config.yaml
dataset: "short read English sentences (LibriTTS-R)"
spec_augment: true
vocab_size: 32
weight_standardization: false
shampoo_beta: 0.95
merge_dims: false
one_sided: false
max_grad_norm: 0.5
weight_decay: 0.2
Rows from block 10 of a small CTC audio transcriber, named by matrix and row number. Rows with one number belong to one channel. Each number is 50 + 10 x the weight over its row's rms, rounded and kept within 0 to 99. All counts start at 0.
After each channel's rows are labels from the 100 clips, of 14976, where the channel reaches its highest value: "strongest on" is what is common among them. Only what is clearly more common there than usual is listed. The data: short read English sentences (LibriTTS-R). In brackets: how many of the 100.
# convs0: first width-11 conv (model.blocks.10.convs.0.weight, 128x128x11, each kernel summed), inputs 0-127
# convs1: second width-11 conv (model.blocks.10.convs.1.weight, 128x128x11, transposed, each kernel summed), outputs 0-127

convs0.59:68 52 47 56 48 51 44 40 72 31 36 56 56 56 50 47 57 49 54 40 48 57 58 57 32 53 32 55 54 55 32 67 48 55 59 45 49 55 46 58 57 48 50 48 62 54 52 49 39 53 52 37 41 48 61 66 42 57 43 51 55 62 61 57 61 24 49 63 55 68 30 35 44 54 33 44 52 53 47 36 50 67 49 33 32 55 41 54 60 27 40 43 57 32 50 43 37 42 40 39 58 61 37 70 55 46 43 52 40 48 46 47 44 63 43 51 39 54 66 51 49 36 38 62 45 50 35 42
convs1.59:53 36 38 35 24 67 47 46 34 55 46 55 50 58 58 47 40 41 46 48 61 74 63 25 48 56 38 35 55 36 34 63 41 42 48 47 48 51 74 37 59 45 60 42 47 53 59 49 59 54 41 58 46 50 25 42 49 61 52 69 55 50 36 56 51 58 52 63 51 58 66 57 54 39 35 70 59 47 47 49 61 49 39 51 40 61 55 62 43 59 55 58 63 72 45 50 44 65 57 52 44 56 46 52 50 40 39 45 49 68 62 61 39 63 58 56 43 53 49 45 52 47 47 47 45 55 62 53
strongest on: the word "father" (35)

convs0.54:59 50 54 61 54 57 48 39 46 44 64 49 46 44 44 34 55 67 52 53 53 44 49 45 67 75 60 57 61 26 55 41 46 46 56 61 55 49 58 45 51 44 58 51 48 49 50 54 36 56 44 55 32 47 62 49 53 59 58 26 59 52 72 54 46 54 64 60 48 49 54 35 66 55 39 77 63 39 35 61 42 62 39 47 49 47 48 63 55 36 52 57 46 82 61 56 54 43 52 55 49 38 50 29 62 50 56 34 48 65 50 39 52 54 56 51 52 57 41 43 47 62 48 32 43 68 49 38
convs1.54:54 51 57 68 47 40 50 43 49 41 55 53 51 49 54 36 64 73 56 46 45 60 48 38 56 63 48 34 54 37 43 47 46 34 44 67 45 56 64 57 43 58 40 56 55 53 53 55 57 69 30 49 47 50 28 60 55 47 54 68 49 50 48 43 36 48 32 63 48 54 64 48 44 33 64 35 50 70 47 61 33 44 57 48 44 35 33 51 24 48 51 49 57 45 47 50 40 45 45 47 42 53 48 38 43 54 74 50 45 37 59 51 34 49 32 52 29 59 45 32 63 56 61 58 50 58 56 43
strongest on: the word "it" (31)

convs0.48:33 48 43 61 53 46 46 49 49 48 56 45 59 34 44 43 51 44 61 55 42 48 63 68 47 66 30 64 47 57 58 58 40 44 46 54 67 59 65 49 46 60 44 41 54 50 62 45 48 38 76 71 37 57 54 69 45 42 69 40 32 48 43 71 50 48 62 50 54 50 53 46 48 38 48 40 46 56 65 42 42 35 58 38 47 42 66 33 60 39 42 56 48 35 42 42 57 42 51 39 62 35 35 50 45 40 51 38 57 53 36 50 48 68 53 40 44 60 43 35 57 54 71 48 51 42 40 58
convs1.48:55 58 52 80 49 51 57 51 45 46 67 71 35 48 56 58 36 50 42 56 50 42 42 53 40 59 41 54 58 52 52 40 58 47 41 54 50 48 48 30 66 49 59 42 48 62 48 68 42 66 59 81 51 58 50 63 45 63 61 42 38 45 52 73 63 47 61 41 66 49 48 46 58 50 65 44 51 38 46 33 47 55 55 43 58 43 46 56 73 52 56 54 39 40 48 50 45 31 65 41 52 39 48 51 47 58 48 55 32 42 52 27 64 47 41 53 52 40 46 56 51 49 69 55 47 69 55 43
strongest on: the word "you" (35)

convs0.79:59 53 46 51 20 63 45 39 43 43 61 54 50 36 39 51 54 45 58 61 68 46 49 43 60 54 39 54 48 49 52 54 45 49 49 45 50 48 55 39 61 42 61 45 50 34 29 58 41 34 42 55 33 28 57 51 55 34 33 43 46 40 51 47 50 40 36 28 48 45 54 50 58 42 29 51 43 43 35 37 43 37 54 41 47 62 62 76 56 56 55 55 40 51 47 65 60 61 51 48 44 55 43 56 45 41 44 57 36 47 45 49 55 39 31 54 51 42 58 86 43 61 52 55 51 42 61 46
convs1.79:46 49 50 64 23 62 46 48 50 52 60 38 63 67 51 51 62 53 51 53 57 44 56 49 63 32 45 47 49 56 66 66 54 52 54 57 48 44 39 37 53 56 57 36 61 65 53 45 37 52 30 56 54 63 55 48 48 49 51 53 20 69 41 63 65 40 26 65 56 65 51 41 63 33 56 49 35 62 38 48 39 52 51 45 60 47 52 55 41 62 52 46 61 39 44 54 45 39 50 55 48 50 66 67 38 52 58 41 52 65 70 54 49 41 56 45 44 54 50 52 71 64 55 57 59 62 55 40
strongest on: the word "the" (67)

convs0.61:40 57 46 70 53 56 37 49 43 54 58 67 56 40 56 45 44 50 42 49 72 54 42 50 61 57 44 59 49 53 57 24 42 38 60 43 42 43 46 67 65 46 58 50 40 44 40 69 59 46 69 52 55 51 54 41 61 42 42 55 74 39 54 35 45 55 45 64 50 49 66 49 45 43 45 40 60 50 26 40 44 64 40 39 59 47 41 46 81 54 40 62 50 55 53 48 54 55 39 50 39 38 44 44 45 49 47 53 51 49 56 58 70 40 35 38 50 62 59 53 62 27 61 63 46 51 57 54
convs1.61:41 47 55 61 58 57 67 57 41 51 48 43 52 72 55 54 22 52 72 43 42 45 49 34 53 50 53 50 39 59 59 62 51 59 44 43 60 57 65 62 56 50 59 53 56 43 55 58 56 43 34 56 48 49 35 43 53 55 39 54 27 45 44 64 51 36 37 42 36 47 43 53 65 51 41 34 61 63 46 39 32 43 34 44 44 45 22 38 47 45 50 40 48 38 58 38 39 49 49 41 46 54 49 57 59 60 41 46 70 53 46 43 51 51 44 63 43 51 56 65 48 71 73 45 57 56 48 67
strongest on: the word "was" (27)

convs0.18:41 39 53 38 35 68 55 63 47 56 55 50 63 43 67 32 65 56 51 63 58 39 31 68 66 41 36 60 36 50 44 50 43 47 47 42 50 42 47 61 43 51 38 43 44 39 40 44 47 51 40 51 49 58 51 39 50 46 34 28 64 43 63 61 50 36 44 43 46 45 41 33 38 65 52 50 69 65 49 50 63 18 51 48 59 49 50 35 33 50 45 52 54 55 41 39 58 49 33 42 46 47 43 66 65 52 50 55 63 47 46 50 56 62 59 46 58 56 38 57 62 50 52 45 59 46 71 50
convs1.18:61 58 45 35 45 35 50 44 52 53 54 58 52 47 39 59 42 58 54 59 51 53 47 32 54 39 42 67 51 46 49 60 52 31 37 75 48 42 46 35 31 46 46 45 53 73 46 52 38 69 60 47 49 31 61 39 45 44 50 61 47 67 60 42 37 43 40 48 53 51 53 43 51 47 55 54 61 32 40 55 32 54 66 41 45 64 41 74 46 41 63 29 43 37 41 63 55 44 49 45 51 55 40 51 47 49 54 37 40 63 51 52 55 49 41 31 40 37 42 65 47 51 63 50 61 67 64 39
strongest on: the word "the" (58)

convs0.124:45 44 59 55 53 71 65 34 61 44 24 52 50 70 57 52 56 55 59 45 57 43 56 46 56 46 39 54 50 48 58 69 47 62 45 42 51 40 55 51 53 30 57 60 59 40 33 43 46 40 36 41 41 47 64 48 35 47 29 60 75 64 43 52 45 51 58 44 48 58 40 64 37 59 67 36 57 43 44 46 39 48 30 56 47 43 58 42 42 50 41 50 59 51 61 40 40 42 46 53 51 40 69 38 44 30 55 45 50 46 39 64 60 42 40 47 44 44 53 47 29 61 43 50 35 40 50 35
convs1.124:44 31 56 70 50 62 54 44 50 64 67 31 52 59 58 58 42 53 51 37 40 64 53 60 39 63 33 48 40 58 73 42 48 53 62 42 60 50 49 56 37 71 57 63 59 53 66 56 45 48 42 54 42 51 42 50 38 55 58 52 42 45 57 52 60 37 47 64 72 46 46 53 73 39 45 57 49 63 40 58 50 58 50 37 46 42 65 58 48 47 57 48 35 46 54 52 41 64 63 51 49 48 61 49 34 85 41 49 55 44 54 46 52 48 56 48 31 42 59 40 52 60 57 41 60 40 38 51
strongest on: the word "it" (46)

convs0.93:59 38 54 55 42 45 55 34 35 56 59 47 52 52 49 39 55 47 63 57 52 44 41 65 46 33 40 39 37 74 46 51 54 59 46 52 43 40 52 40 63 56 43 46 45 69 29 40 54 56 51 62 47 38 61 47 56 40 64 56 43 38 49 69 60 36 57 62 44 48 60 55 50 30 56 53 24 48 57 69 52 52 49 30 55 47 38 55 39 43 57 62 33 56 49 40 52 33 47 24 59 44 33 63 56 49 37 50 53 53 49 55 58 65 51 50 43 62 57 50 63 50 47 47 48 65 32 39
convs1.93:46 47 64 36 60 50 40 43 39 57 50 40 50 54 35 62 51 63 49 42 60 48 37 50 75 52 35 34 43 44 33 48 61 60 61 47 57 51 49 44 55 60 52 60 30 23 53 40 64 55 54 40 23 44 59 74 49 63 52 58 44 56 48 46 35 52 39 52 48 59 44 52 48 49 43 42 45 59 37 50 44 51 49 38 32 64 43 52 51 61 65 53 40 46 47 54 54 45 41 51 54 56 68 43 48 63 38 54 55 52 29 52 47 21 42 64 43 61 46 53 29 56 57 62 46 56 47 50
strongest on: the word "the" (64); the word "of" (27)

convs0.66:44 52 59 42 60 40 33 46 58 43 30 61 45 46 53 57 48 35 42 44 47 42 26 57 59 40 51 56 25 52 39 38 39 49 37 34 54 52 45 42 86 54 50 53 54 39 36 54 64 52 46 72 44 51 59 68 29 53 46 60 31 59 54 48 47 33 39 42 47 53 46 68 63 58 44 41 38 47 44 38 41 55 50 48 51 29 48 47 36 40 37 61 50 50 60 62 43 37 43 46 42 50 45 58 44 53 64 48 47 44 57 52 55 48 62 57 62 37 47 51 48 51 54 44 52 47 31 41
convs1.66:64 50 59 41 61 61 39 59 44 49 42 50 53 47 53 55 51 71 40 41 43 67 41 54 50 38 41 57 40 42 55 50 36 40 46 52 41 25 50 20 31 61 60 41 47 67 33 54 53 71 49 58 38 59 58 56 60 64 62 55 49 51 57 61 42 52 42 62 66 55 42 49 63 36 62 44 63 55 53 49 44 35 50 45 58 63 56 56 57 51 63 61 37 60 40 38 63 48 41 59 52 46 40 53 35 56 33 46 61 59 52 66 54 55 52 42 39 42 50 39 40 45 52 53 56 33 67 35
strongest on: the word "the" (69); the word "to" (52)

convs0.35:46 59 52 65 43 66 40 34 49 47 62 56 52 53 55 38 55 48 64 42 55 43 31 26 69 50 62 48 58 41 66 39 34 39 41 55 59 40 65 56 70 47 48 44 43 57 52 41 33 53 45 45 21 53 53 43 59 42 41 32 58 48 56 43 52 43 45 41 42 41 59 38 67 48 56 37 63 37 45 52 48 61 61 48 44 40 59 39 51 48 48 72 47 44 47 45 46 72 65 52 43 61 69 41 55 51 31 53 26 59 52 60 50 52 65 54 52 45 45 42 47 44 54 50 45 50 54 58
convs1.35:41 53 46 56 61 34 57 69 65 36 55 44 38 44 69 36 64 37 58 60 32 48 51 61 53 46 53 22 45 42 45 48 71 67 34 50 40 59 44 57 43 61 42 44 52 37 51 40 47 57 56 45 51 35 46 48 78 27 59 40 56 62 54 52 51 42 58 51 47 47 44 59 59 58 44 44 39 51 45 47 63 49 51 56 67 61 57 52 43 45 35 47 63 57 53 64 48 45 49 21 55 43 53 55 50 45 33 42 62 48 49 41 51 58 52 49 64 56 43 68 56 59 46 54 55 57 34 54
strongest on: the word "it" (50); the word "is" (42)

convs0.114:46 61 49 44 38 59 34 57 50 29 42 63 52 25 50 60 60 66 40 50 53 46 37 47 53 60 47 47 52 48 58 40 54 46 50 40 41 37 51 39 57 47 49 37 47 32 53 56 67 58 47 59 42 41 65 57 50 39 48 43 56 34 37 58 52 48 40 40 47 56 47 39 63 57 42 63 40 46 51 39 30 50 51 32 53 58 61 64 60 52 42 60 43 43 71 50 47 45 32 63 42 53 36 54 44 23 41 46 48 34 47 62 47 56 56 64 39 51 17 58 59 35 50 45 40 53 40 55
convs1.114:51 41 52 50 57 50 36 17 59 55 63 58 31 64 47 51 46 53 48 52 49 48 48 47 54 61 29 51 44 67 62 50 50 58 34 29 40 44 53 56 34 58 45 66 55 69 46 42 44 74 49 55 54 54 45 56 39 56 68 49 36 55 61 38 52 31 49 67 57 47 46 52 52 41 62 53 70 40 50 46 61 46 56 61 54 41 48 69 64 48 41 52 58 50 59 45 53 66 54 40 48 38 50 67 39 51 61 54 58 51 71 44 54 60 43 55 40 51 65 40 44 51 51 35 41 62 52 38
strongest on: the word "was" (29)

convs0.8:45 43 46 51 46 40 55 56 43 54 45 41 26 47 50 66 64 39 51 39 46 51 60 78 42 54 59 50 28 46 22 51 64 44 55 49 51 49 48 50 54 47 66 54 53 69 41 56 56 38 41 36 46 62 57 53 41 46 42 45 51 40 71 43 50 28 47 58 53 58 47 46 29 66 34 57 51 52 55 71 58 60 49 40 54 40 51 61 27 48 50 60 31 45 61 38 36 46 54 37 61 36 50 36 55 38 51 41 49 55 43 55 66 49 46 49 48 60 50 54 62 45 43 58 33 43 57 43
convs1.8:37 45 40 41 54 54 64 44 58 37 50 53 55 53 37 60 53 51 52 47 47 50 47 38 54 45 73 55 35 29 51 48 37 49 39 45 44 66 44 56 48 63 51 52 54 55 43 51 61 53 55 44 67 61 37 58 43 56 56 40 52 49 55 55 40 39 73 34 43 51 39 56 40 43 46 52 61 60 59 74 65 58 60 42 45 40 45 41 62 51 59 39 49 64 57 56 40 29 60 29 41 36 53 52 60 60 57 57 38 46 43 29 56 34 39 49 24 56 43 48 37 61 53 27 52 46 53 60
strongest on: the word "you" (36)