{
  "init": "torch_default",
  "learning_rate": 0.0021,
  "merge_dims": false,
  "epochs": 140.8,
  "warmup_steps": 570
}
Rows from block 11, named by matrix and row number. Rows with one number belong to one channel. Each number is 128 + 32 x the weight over the matrix's rms, rounded and kept within 0 to 255. All counts start at 0. Numbers have three digits each.
# convs0: first width-11 conv (model.blocks.11.convs.0.weight, 128x128x11), inputs 105-111, a 11 kernel for each
# convs1: second width-11 conv (model.blocks.11.convs.1.weight, 128x128x11, transposed), outputs 105-111, a 11 kernel for each
convs0.54:100104083076113145113091093096160173156164117078057116154096135112154128111174142068140141113143127084073120122111153081093099044154113146120099151119172177127144098138090126147150140135102136084120124138072101124166102158130110120
convs1.54:142129111163143115097112150148099093118147123157153089040100107131202131151134127116152146131113146122134149165133152137184119127141143074124162134100139150102163084155108118058092081160130136101127124102174159124093159184108147107
convs0.55:189139119126180127131103087105139158153075120172187118192093113090154130119135129140169135154111149211109190182159127071154126116099111129109143132082144137089147068050131082153083102126123143143181072078101091143158107153200118166
convs1.55:200057159094113080101103087143101161120100033094119119102164117053090154088119120106136117112157188101157134163140116130100134094141121170112148107130163104113146094182118224191083136110115161133125096158216147135114120151136175073
convs0.56:110153126102186104101204114159072060129130145114110142156099108146119117116143110124211169166138168140110156132131128099121148144158092094106109139164118102087131130177131151134158168140178118081130122125200148086104175166205145134
convs1.56:114149144052124103130110120137103167061069126149169106106100143141088077083117188145171165097152149108107126146075209079133153137151160139142140124107167153136077133111104148162094126161111117155104109161116084160174176154151085149
convs0.57:087123134121153144161156165150104145141103122129120142151131111135112098110139132133170100186148119063094142086095099171143095101183098102129173083083130154114092065157156083107118147107175107119124124091061100048131195168117152175
convs1.57:157125113200132220127132131126173089138112123168133132130127143152104154123127107080131100111106148134121135089150146131113075099158125141131108117135057123109146098157133165176123103130135179160184159138141140108146117142141096146
convs0.58:092065092163045129097130087123119120123111168145125103154162133144153132172122144137109127082132108119172135083053075104120102098083176113133133120162160114115133077119114148135127110082144123134128111134130146141133136168122129113
convs1.58:112043139066041174088108142098116157152157120135165132111106126150105159109115082136186074114115142164144097181190134122177124137164131191181125164134111110143107198126132135153133108167195112180129106107121137146123128130103174153
convs0.59:129114135152166165102119146120121071132135141095119156150142138079095099128122123081111105114095150111114124160142136072114126127124137146195181189134130076101130151143110154144153110105065143121153103064101122088143132133123127137
convs1.59:141083097126133194152138151107100142085099083092110143127090121130137158140148171068152062193116096112102121113125131190131110134146165133162177101164120145168141118176125143153146187120100056148135096145044082109104107141117166158
convs0.60:156115170129175147172113112109198175101112110115191116177113162065137145101116140113175108124134171110146177175169128177073092090147126146182136176130151074134184111064129153106118106114176137177197138117166129127154138125164100110
convs1.60:081092078146095119101117132121198133111129059165086107099124141111088117122096059123123089123120147158079100064160161189134113111215076138100108135169170128126142205218147170135116209124095170116104121140134127151127108139164124123
convs0.61:131114160131147121113119157127161142174142119121158142137054134120145123130128124136167082135098113124171104124088126099104163115106078167134055098137130123102139135184127111167125102075110161079121142106135137142108091174218120122
convs1.61:090145131123155162091119115127152120120147105107118128110134177061131131114137147130115222137161123110078126122157100148135138114084099074122074127139123137037068073159162179162148159173188135096180190135122165116109142146083125168
convs0.62:096086158176139164114189123131170094148135106153119099119105133169102118129115098114184127125114121203125147127078113084115125066098125118150103136119087073131090112125100105165141081141100106073124203139069118103111145118087136096
convs1.62:103160107124133104120074104106070071160106112107092115145130175079116153144103101089050152174151127089130171127124128135181183056133178156130185134142188081148125105192140111163142129070117119168130146156134121170115168173150123184
convs0.63:151117128141085143125090080079104199126096112187153186131221178143123130116166111142185100146132117075124098119114149150077116111038086156152135095170176153167143157092076128138171124105094123085156139070079090061107113169154096113
convs1.63:133119146086127065090144100092092140093118105052116064138146133140123154112106126162110098126158141134112166113147151062118130132142107199139128176150122116133136149139127149165092129097148121177114210134158142173177134142093128093
convs0.64:184119173135117123086100123145129102156143063126138137151111172166163080092093136117082135116125154109148133116107113084086120125177153122151145110158116091148099063105079105103095104116133119070136166138097133103066162096108123126
convs1.64:071081154157189104161163131125122165156074112169204142192186171113123110095091163130149131128120101165174160109124127161169140124147145131132134123142139160167141125112078106154079131098042130176143134109150177096161173146132104120
convs0.65:114127144150127161123182133070107072175191156185121111109133104125123082090102109122139141146117171096096080156177164153108140136108135162124095169137123091147124134128169165136163139170125112121113114116109091126139184093141110140
convs1.65:068198151168131135142109104180129138151121095102134165098082118127112104123126110049093137128146114118127163133099134159071121123108160160132129113130146136147148162137121164145038130112130177110085102082121104117122112111189145121
convs0.66:105149169114081092147100150131225137172105121165126138090090148113114155127148064115104156112140103124170120157137123099119112141090096094117084105145097082161139141148122149081144142146134097147125150159141079100137148117075157161
convs1.66:174160127145121131137097105124126102102092109139157127133170114095111128085141165069122123113102155131167112141063157184108116106153150137198127130132118152175118183120167069064135114090130143193152097112120125122100165088108128084
convs0.67:155176113095091140060117151130103129103118104129112121111114159086056151110110122118147097120097077137125128186200166131108071126118123099142181107108176173113115068151108089134089148114132159121118142110199161114098141128092105171
convs1.67:141144112091140117124164146154132139146107141150199112121177133157106085121107123065123177107165124103131100090076144133124137093090157167118103148093111090154089111172118140150140122080151110160133102103136096078117138121132154096
convs0.68:104164128131165211114141103120095153172108075155143141105174096137101114100134109133167115104138138194170128116118146108148142189187195162115168118110058126154114183128085091073145086153158119071141109108127076139171164141097141161
convs1.68:127122093120113074088101110057156133140103135157179125142150110200130073080117099090123105149100145140169129164122132094105135143156135144127114086086147113136142154144119133192127066177151125097134150105166136165218146107119100152
convs0.69:064121074154096094148062161079126113115149161138137076125145154163119133100144103120142127124137126104186127206147131100123118177141132109080123112125127093139132091134138122109129100135153104158135134125147134186141072121140137122
convs1.69:123164131138136137070089119166064143128197180154142111142087144121145116131125099078097146161154127093115129129120144147142118117135141141144153112189106109169154187135088109208101149130092132184077101095140109142117158148107170114
convs0.70:144134168132200146139169081104110145125164121098126125185178155161112145120126105142128141132142138088107037168175255221180144167132097094153104114125069146084081135143153139114080132175126195139167180120087147119183110110150104106
convs1.70:109136143125101094075096075100024122106149118079100120104129146156099191114114102145133138156125119125094130156174133161099100143144189113154192115152141136172115134159073139101118146192183142066159109114140150117124098155117167097
convs0.71:085099111143126118110095139140152124134129116101157164134104190201048142123127109144125129109140142123132149137068112079126112111102130057148145132166095170144165079112061088128153104133107138120167110094156135151131105123149143111
convs1.71:136150152136146114158146147113142110187195142120093133149138138139089105114128132115191131165163107181184120100157156088133141139123122104085131111123069070071173067168156144138150101159139132163151068140191165146165166130179159108
convs0.72:130074129131151095152074103111102124110108139080125157099079122087164123168114108187094094096143142140098114142166139128120180101110115152123107134113087118102160039166147218138112114142131065098115045160120137123079161152114169108
convs1.72:104151059086169202073105123159115140100117161170139158174107073174139108114115101071148098129125122160122112073169086098113204114115163155143105120087183165152153146076074124094180095076174071139097117127134162123157152156100153139
convs0.73:066121133123102144125149118180131154097133166159154110136152117158094071118089100093169096109138141112134160123137097133143104132116126141115084133093136084128127209128141095140129136078071157130091162102121162131106069108125132125
convs1.73:123117138115128128159113139197193111168126129129114108167118152158122132124113134122142089093153105079137089066115068067114151083183155138192091143102129143132178121109109143130157091113165075086151093155135129122086095127147170137
convs0.74:078093158117126097125110091143145133092089125120155115107085164110132133111103144171189148112107145162068159194095150142149128087156184112126104183101079135128144147075132088148107132165129159098136156129141098086104104089163124172
convs1.74:114113119105138135099136144086152156188109159102130080117111111161162139114116085127159108165161138050136144131137163058082142071149138171065140136157128142159067135131160049143139127170125092057129091233184138123110154158150162091
convs0.75:124118159138115146053121090119067135103124095104065197096123100130136136154103129147139165175138143161166150129132143175120073117081124134196190156124142162139117071082109097112140089156163145127192119104137162146149058113132143108
convs1.75:208136135181196094114157118105135158097089191101134103152115139185108120140148156060134093125157123026103126170147104069137085108137195112141134087098121160130149084103143157185173128084084243133136128095087070098072129112100043071
convs0.76:127171102107095139099124173133140120157170086153195201072122097117123102133111077099110065145146109143140092107151077157164098104144194124120100170075145148069103127130111154119110116131095089091142144144144111187148146089146136150
convs1.76:087136130087094121126123060131116162138128140062100102133159100108104109116080137130110140132119160111154119107159122131074145159135175122089117103166153097128128096131155132192140087118182150107122095149123075098110159066155167156
convs0.77:148097127061103167133150183107091131061161151120134151133124117177180144195086152144136102156091151073098142115154126123200201130189143112165117150059119161076134181110120064066157127154104096074110168090187139137136123114052154131
convs1.77:150129171168121146095106137144099164125108123103098133195168118163121140094113090128067046096092115095152062049118163155147086095105100120177111133159129117128086067099203137148151115083121209137154142128069188104039161096114135073
convs0.78:092122124135063150156135093117052108140091095179169099102108083143157104097088080100115087107148134140088118086113148154125136122145091133089038106099153117113110139093118117109183087093130144131187165174132054179147133181096141067
convs1.78:084122123104144131164129114147113098134109146135175089142137119111115173096130097111139117134159142106091137089172143121161150120165085137122161135128132117183124166151084143168130125108117151148133122123139126137106119095091172080
convs0.79:162119137164110111136109143091115131132085151112159120120091159085101083213121146129156136126104115075091134156084129117179184155121116134053118118209181182106119122155142090128091123152153150178123118039184161059119150159098173099
convs1.79:233169128092074075121100171194060132167121115135107144127132150099161087162096144087136078136163118160124127118046144142120089103127136152109126152147131136141139115134104133122155127152127108149139050168116147162121149086090148176
convs0.80:166149145140106129091095158117115168084127196093096104102106127134090144164155120154139110157127138131125158130098152096139098123139146197114127098122090148161101067080112146116090102142171112134119157122104140126122095143136072172
convs1.80:117097122142092126153116166092136208196148100139115138145186108157159159161255157090184167154118103159094089165126184152127136125145147096066157107118115146102170159110095136136135069080119199176189114109099097129064118152135164119
convs0.81:107038098139132075143118092092111167085122127124215191206124127152124109123155148110140084140111121059104089125124158093116063085129131154118168122199195140110168070185144111129138106175102111136130119105120164105137113070170109134
convs1.81:143125147113102143103137121137107150160163049133103170108125170178157137121148100133117114155126192053116154142180159124126123166178127099061148144121167098064161132118115087122146077133113117187057161057139114090174115107158189179
convs0.82:154076151094199128126173164166114117148105164102099076109120181173149151191133095093158151162148150120131171191162169126083074134126150198126151168156154138097081080141107127140120115062105144153079137129112133142134151116126110121
convs1.82:126091177083140118129173091187140136170168128111055137145096114124135133131122155144123120148158151139162166103133090147163124083069214124134060108148123041079117113153140143159127189114130158168087110119163131134122142116110199133
convs0.83:087121072138135151117106075133122156127113115089038157156126245092084100151159140156153129109121151176188165117090114155108181190093174183099110112093051106097078066134093119142141087130149177177136126151073106095125113101102086145
convs1.83:181128130114174064112097157132121117082120127107114123096095169132130117125145122113128125103138205158105123124098129082113148123174121168159208108106149150121114165155186161121110123084119125108085150146137140150153108163130146076
convs0.84:188123106147144147072107153151101128138154127118173160115172176138063062122139079089083087114089172119108147133149149120147123140139096142099101114176140142123137134112100150119106097102114120122140116150142147093195190123148112094
convs1.84:103112135139098099160088134155113133078101118091140155110137138142197163149157077064127133155119131149157120113190146107153160130113157153130125179160130160061159144093168146125183104139125123107101145192217136154116152136158151100
convs0.85:169123198113098097109170148137192154107172082143124169097061132085114134141133178188108172097123099114197154108098159140084126109094147136095154154098127106146143189141148125076157180176142119178096097083133150142090144115128148171
convs1.85:106084141114123181072125077088169102116149115166109104196087139101099132150085178109150142126120135122136109132121121136199159170112094081121114151123117114089058101127167186166081176129167054186159105149189139166113125096096162144
convs0.86:136109103095140105145160131129102156104130085081140120151155147093131116119091073163159129156138150123172123155094139145093129139091199166151148108180205150101144059168177121163163124099126138119123109155164170165121124125127093133
convs1.86:109085097145174146127122101121077194065132138141137132137131094068148132143133153135076126117127176121150117137143177113153093171115048114028112156050066120118117103111100135114114124121145127087141079051124146113150131157153097094
convs0.87:141143204139168191142150113081128071125182129107140108137119117143132091098088115114138141100191169097170110118083147127118095090050113131166149183167167132180179132065115109100099133136102126133121162128131069129087134128109104169
convs1.87:164093105089106101100155113115072152153127110162125159131114068139098107101067129116075069130087115089143159163108107127114112181096097089129108086115142114144165119085188136124141140152118139119068213106116170097129116076088073153
convs0.88:090092111058183142142110092160151124150233102038108223172173113158147133114086071124160090136130139143104127141117169114112109128092140131122130118099120090099132085089190166178111080088115169155165107096078171170151087083135097121
convs1.88:122127162167101137104163162157067090168099073115138220171000085115106101097089164074105114080115153134114119126115139123123174114086117124116138163087099151126116121156181086114156101086196167153108090103114115125119216223133075097
convs0.89:129167110184134110146095112108086066114116118121100109124104132160158127090093131132135169099127116179154111140122100113107150086097110133191142239104131149129145118183111083105125144140109139100127133106134137124116104139162140163
convs1.89:069090153138084147102104083090077097098144145173114099087148137120061084133110154123117106099127045112138115092139078070117136160124099076108073128130144092137116180102091160155123129120102089102140168121092141121172130112143095097
convs0.90:110129158140129187159167107111147128113128098106060167157088113139095148181151126173070131154130151142170117119154075133157100108135048078102094099133112129109126151121118089109122140195031094112132112140084109097093115117082126148
convs1.90:071077111127118189144132189105144115118119130139112131123134169113096094154148076138123188139113121160148116132093127148121140125154172167119169066173092136182145155119153080082158139121086154106181114144158160160166158151132136084
convs0.91:125155100105132127141078139178120080144162140147142172084116138111115112131120110094098119117115143114127189121122106131123141155107255136189183145092124150169156107168086061047125157091117136082161070136135071109145128128136158151
convs1.91:126125140122129133145128186077131106127146131106148168072103102207123129122132128117089150146126166185123166168117131122115173126130120135147195151114114116142107128117117082075122167154128140072195153157157100141159134123138127106
convs0.92:122082098128165126151143126160102115116143195192133120129138153079138114124094140120101134122095153151104085100133131112107165107084050078108115199142125155129160117101162133163103158122137130161163182170106122144139080122088168175
convs1.92:099100142150133113129116108152142143120131091074093136115102099127124116079103146100155141099138073147112091156131115153135067088102168136156123110167123107122093050130142135131131161137102137207127091123152145093124114124097198151
convs0.93:146113092115077085127139147119163121121114165121171134198145162107121142189101095128124140124157132092132124121154092112082082116118157179136131098188162133150203127114102150123082121107121160143146114154148100132089115145121114086
convs1.93:155101140140140139063128135130130182118202134155131122115140127153158105112119069048094079167171140140139158144100149186133160138120152117123144096133120187159116146110121144158130073114144126128147128106156129085162146091120180102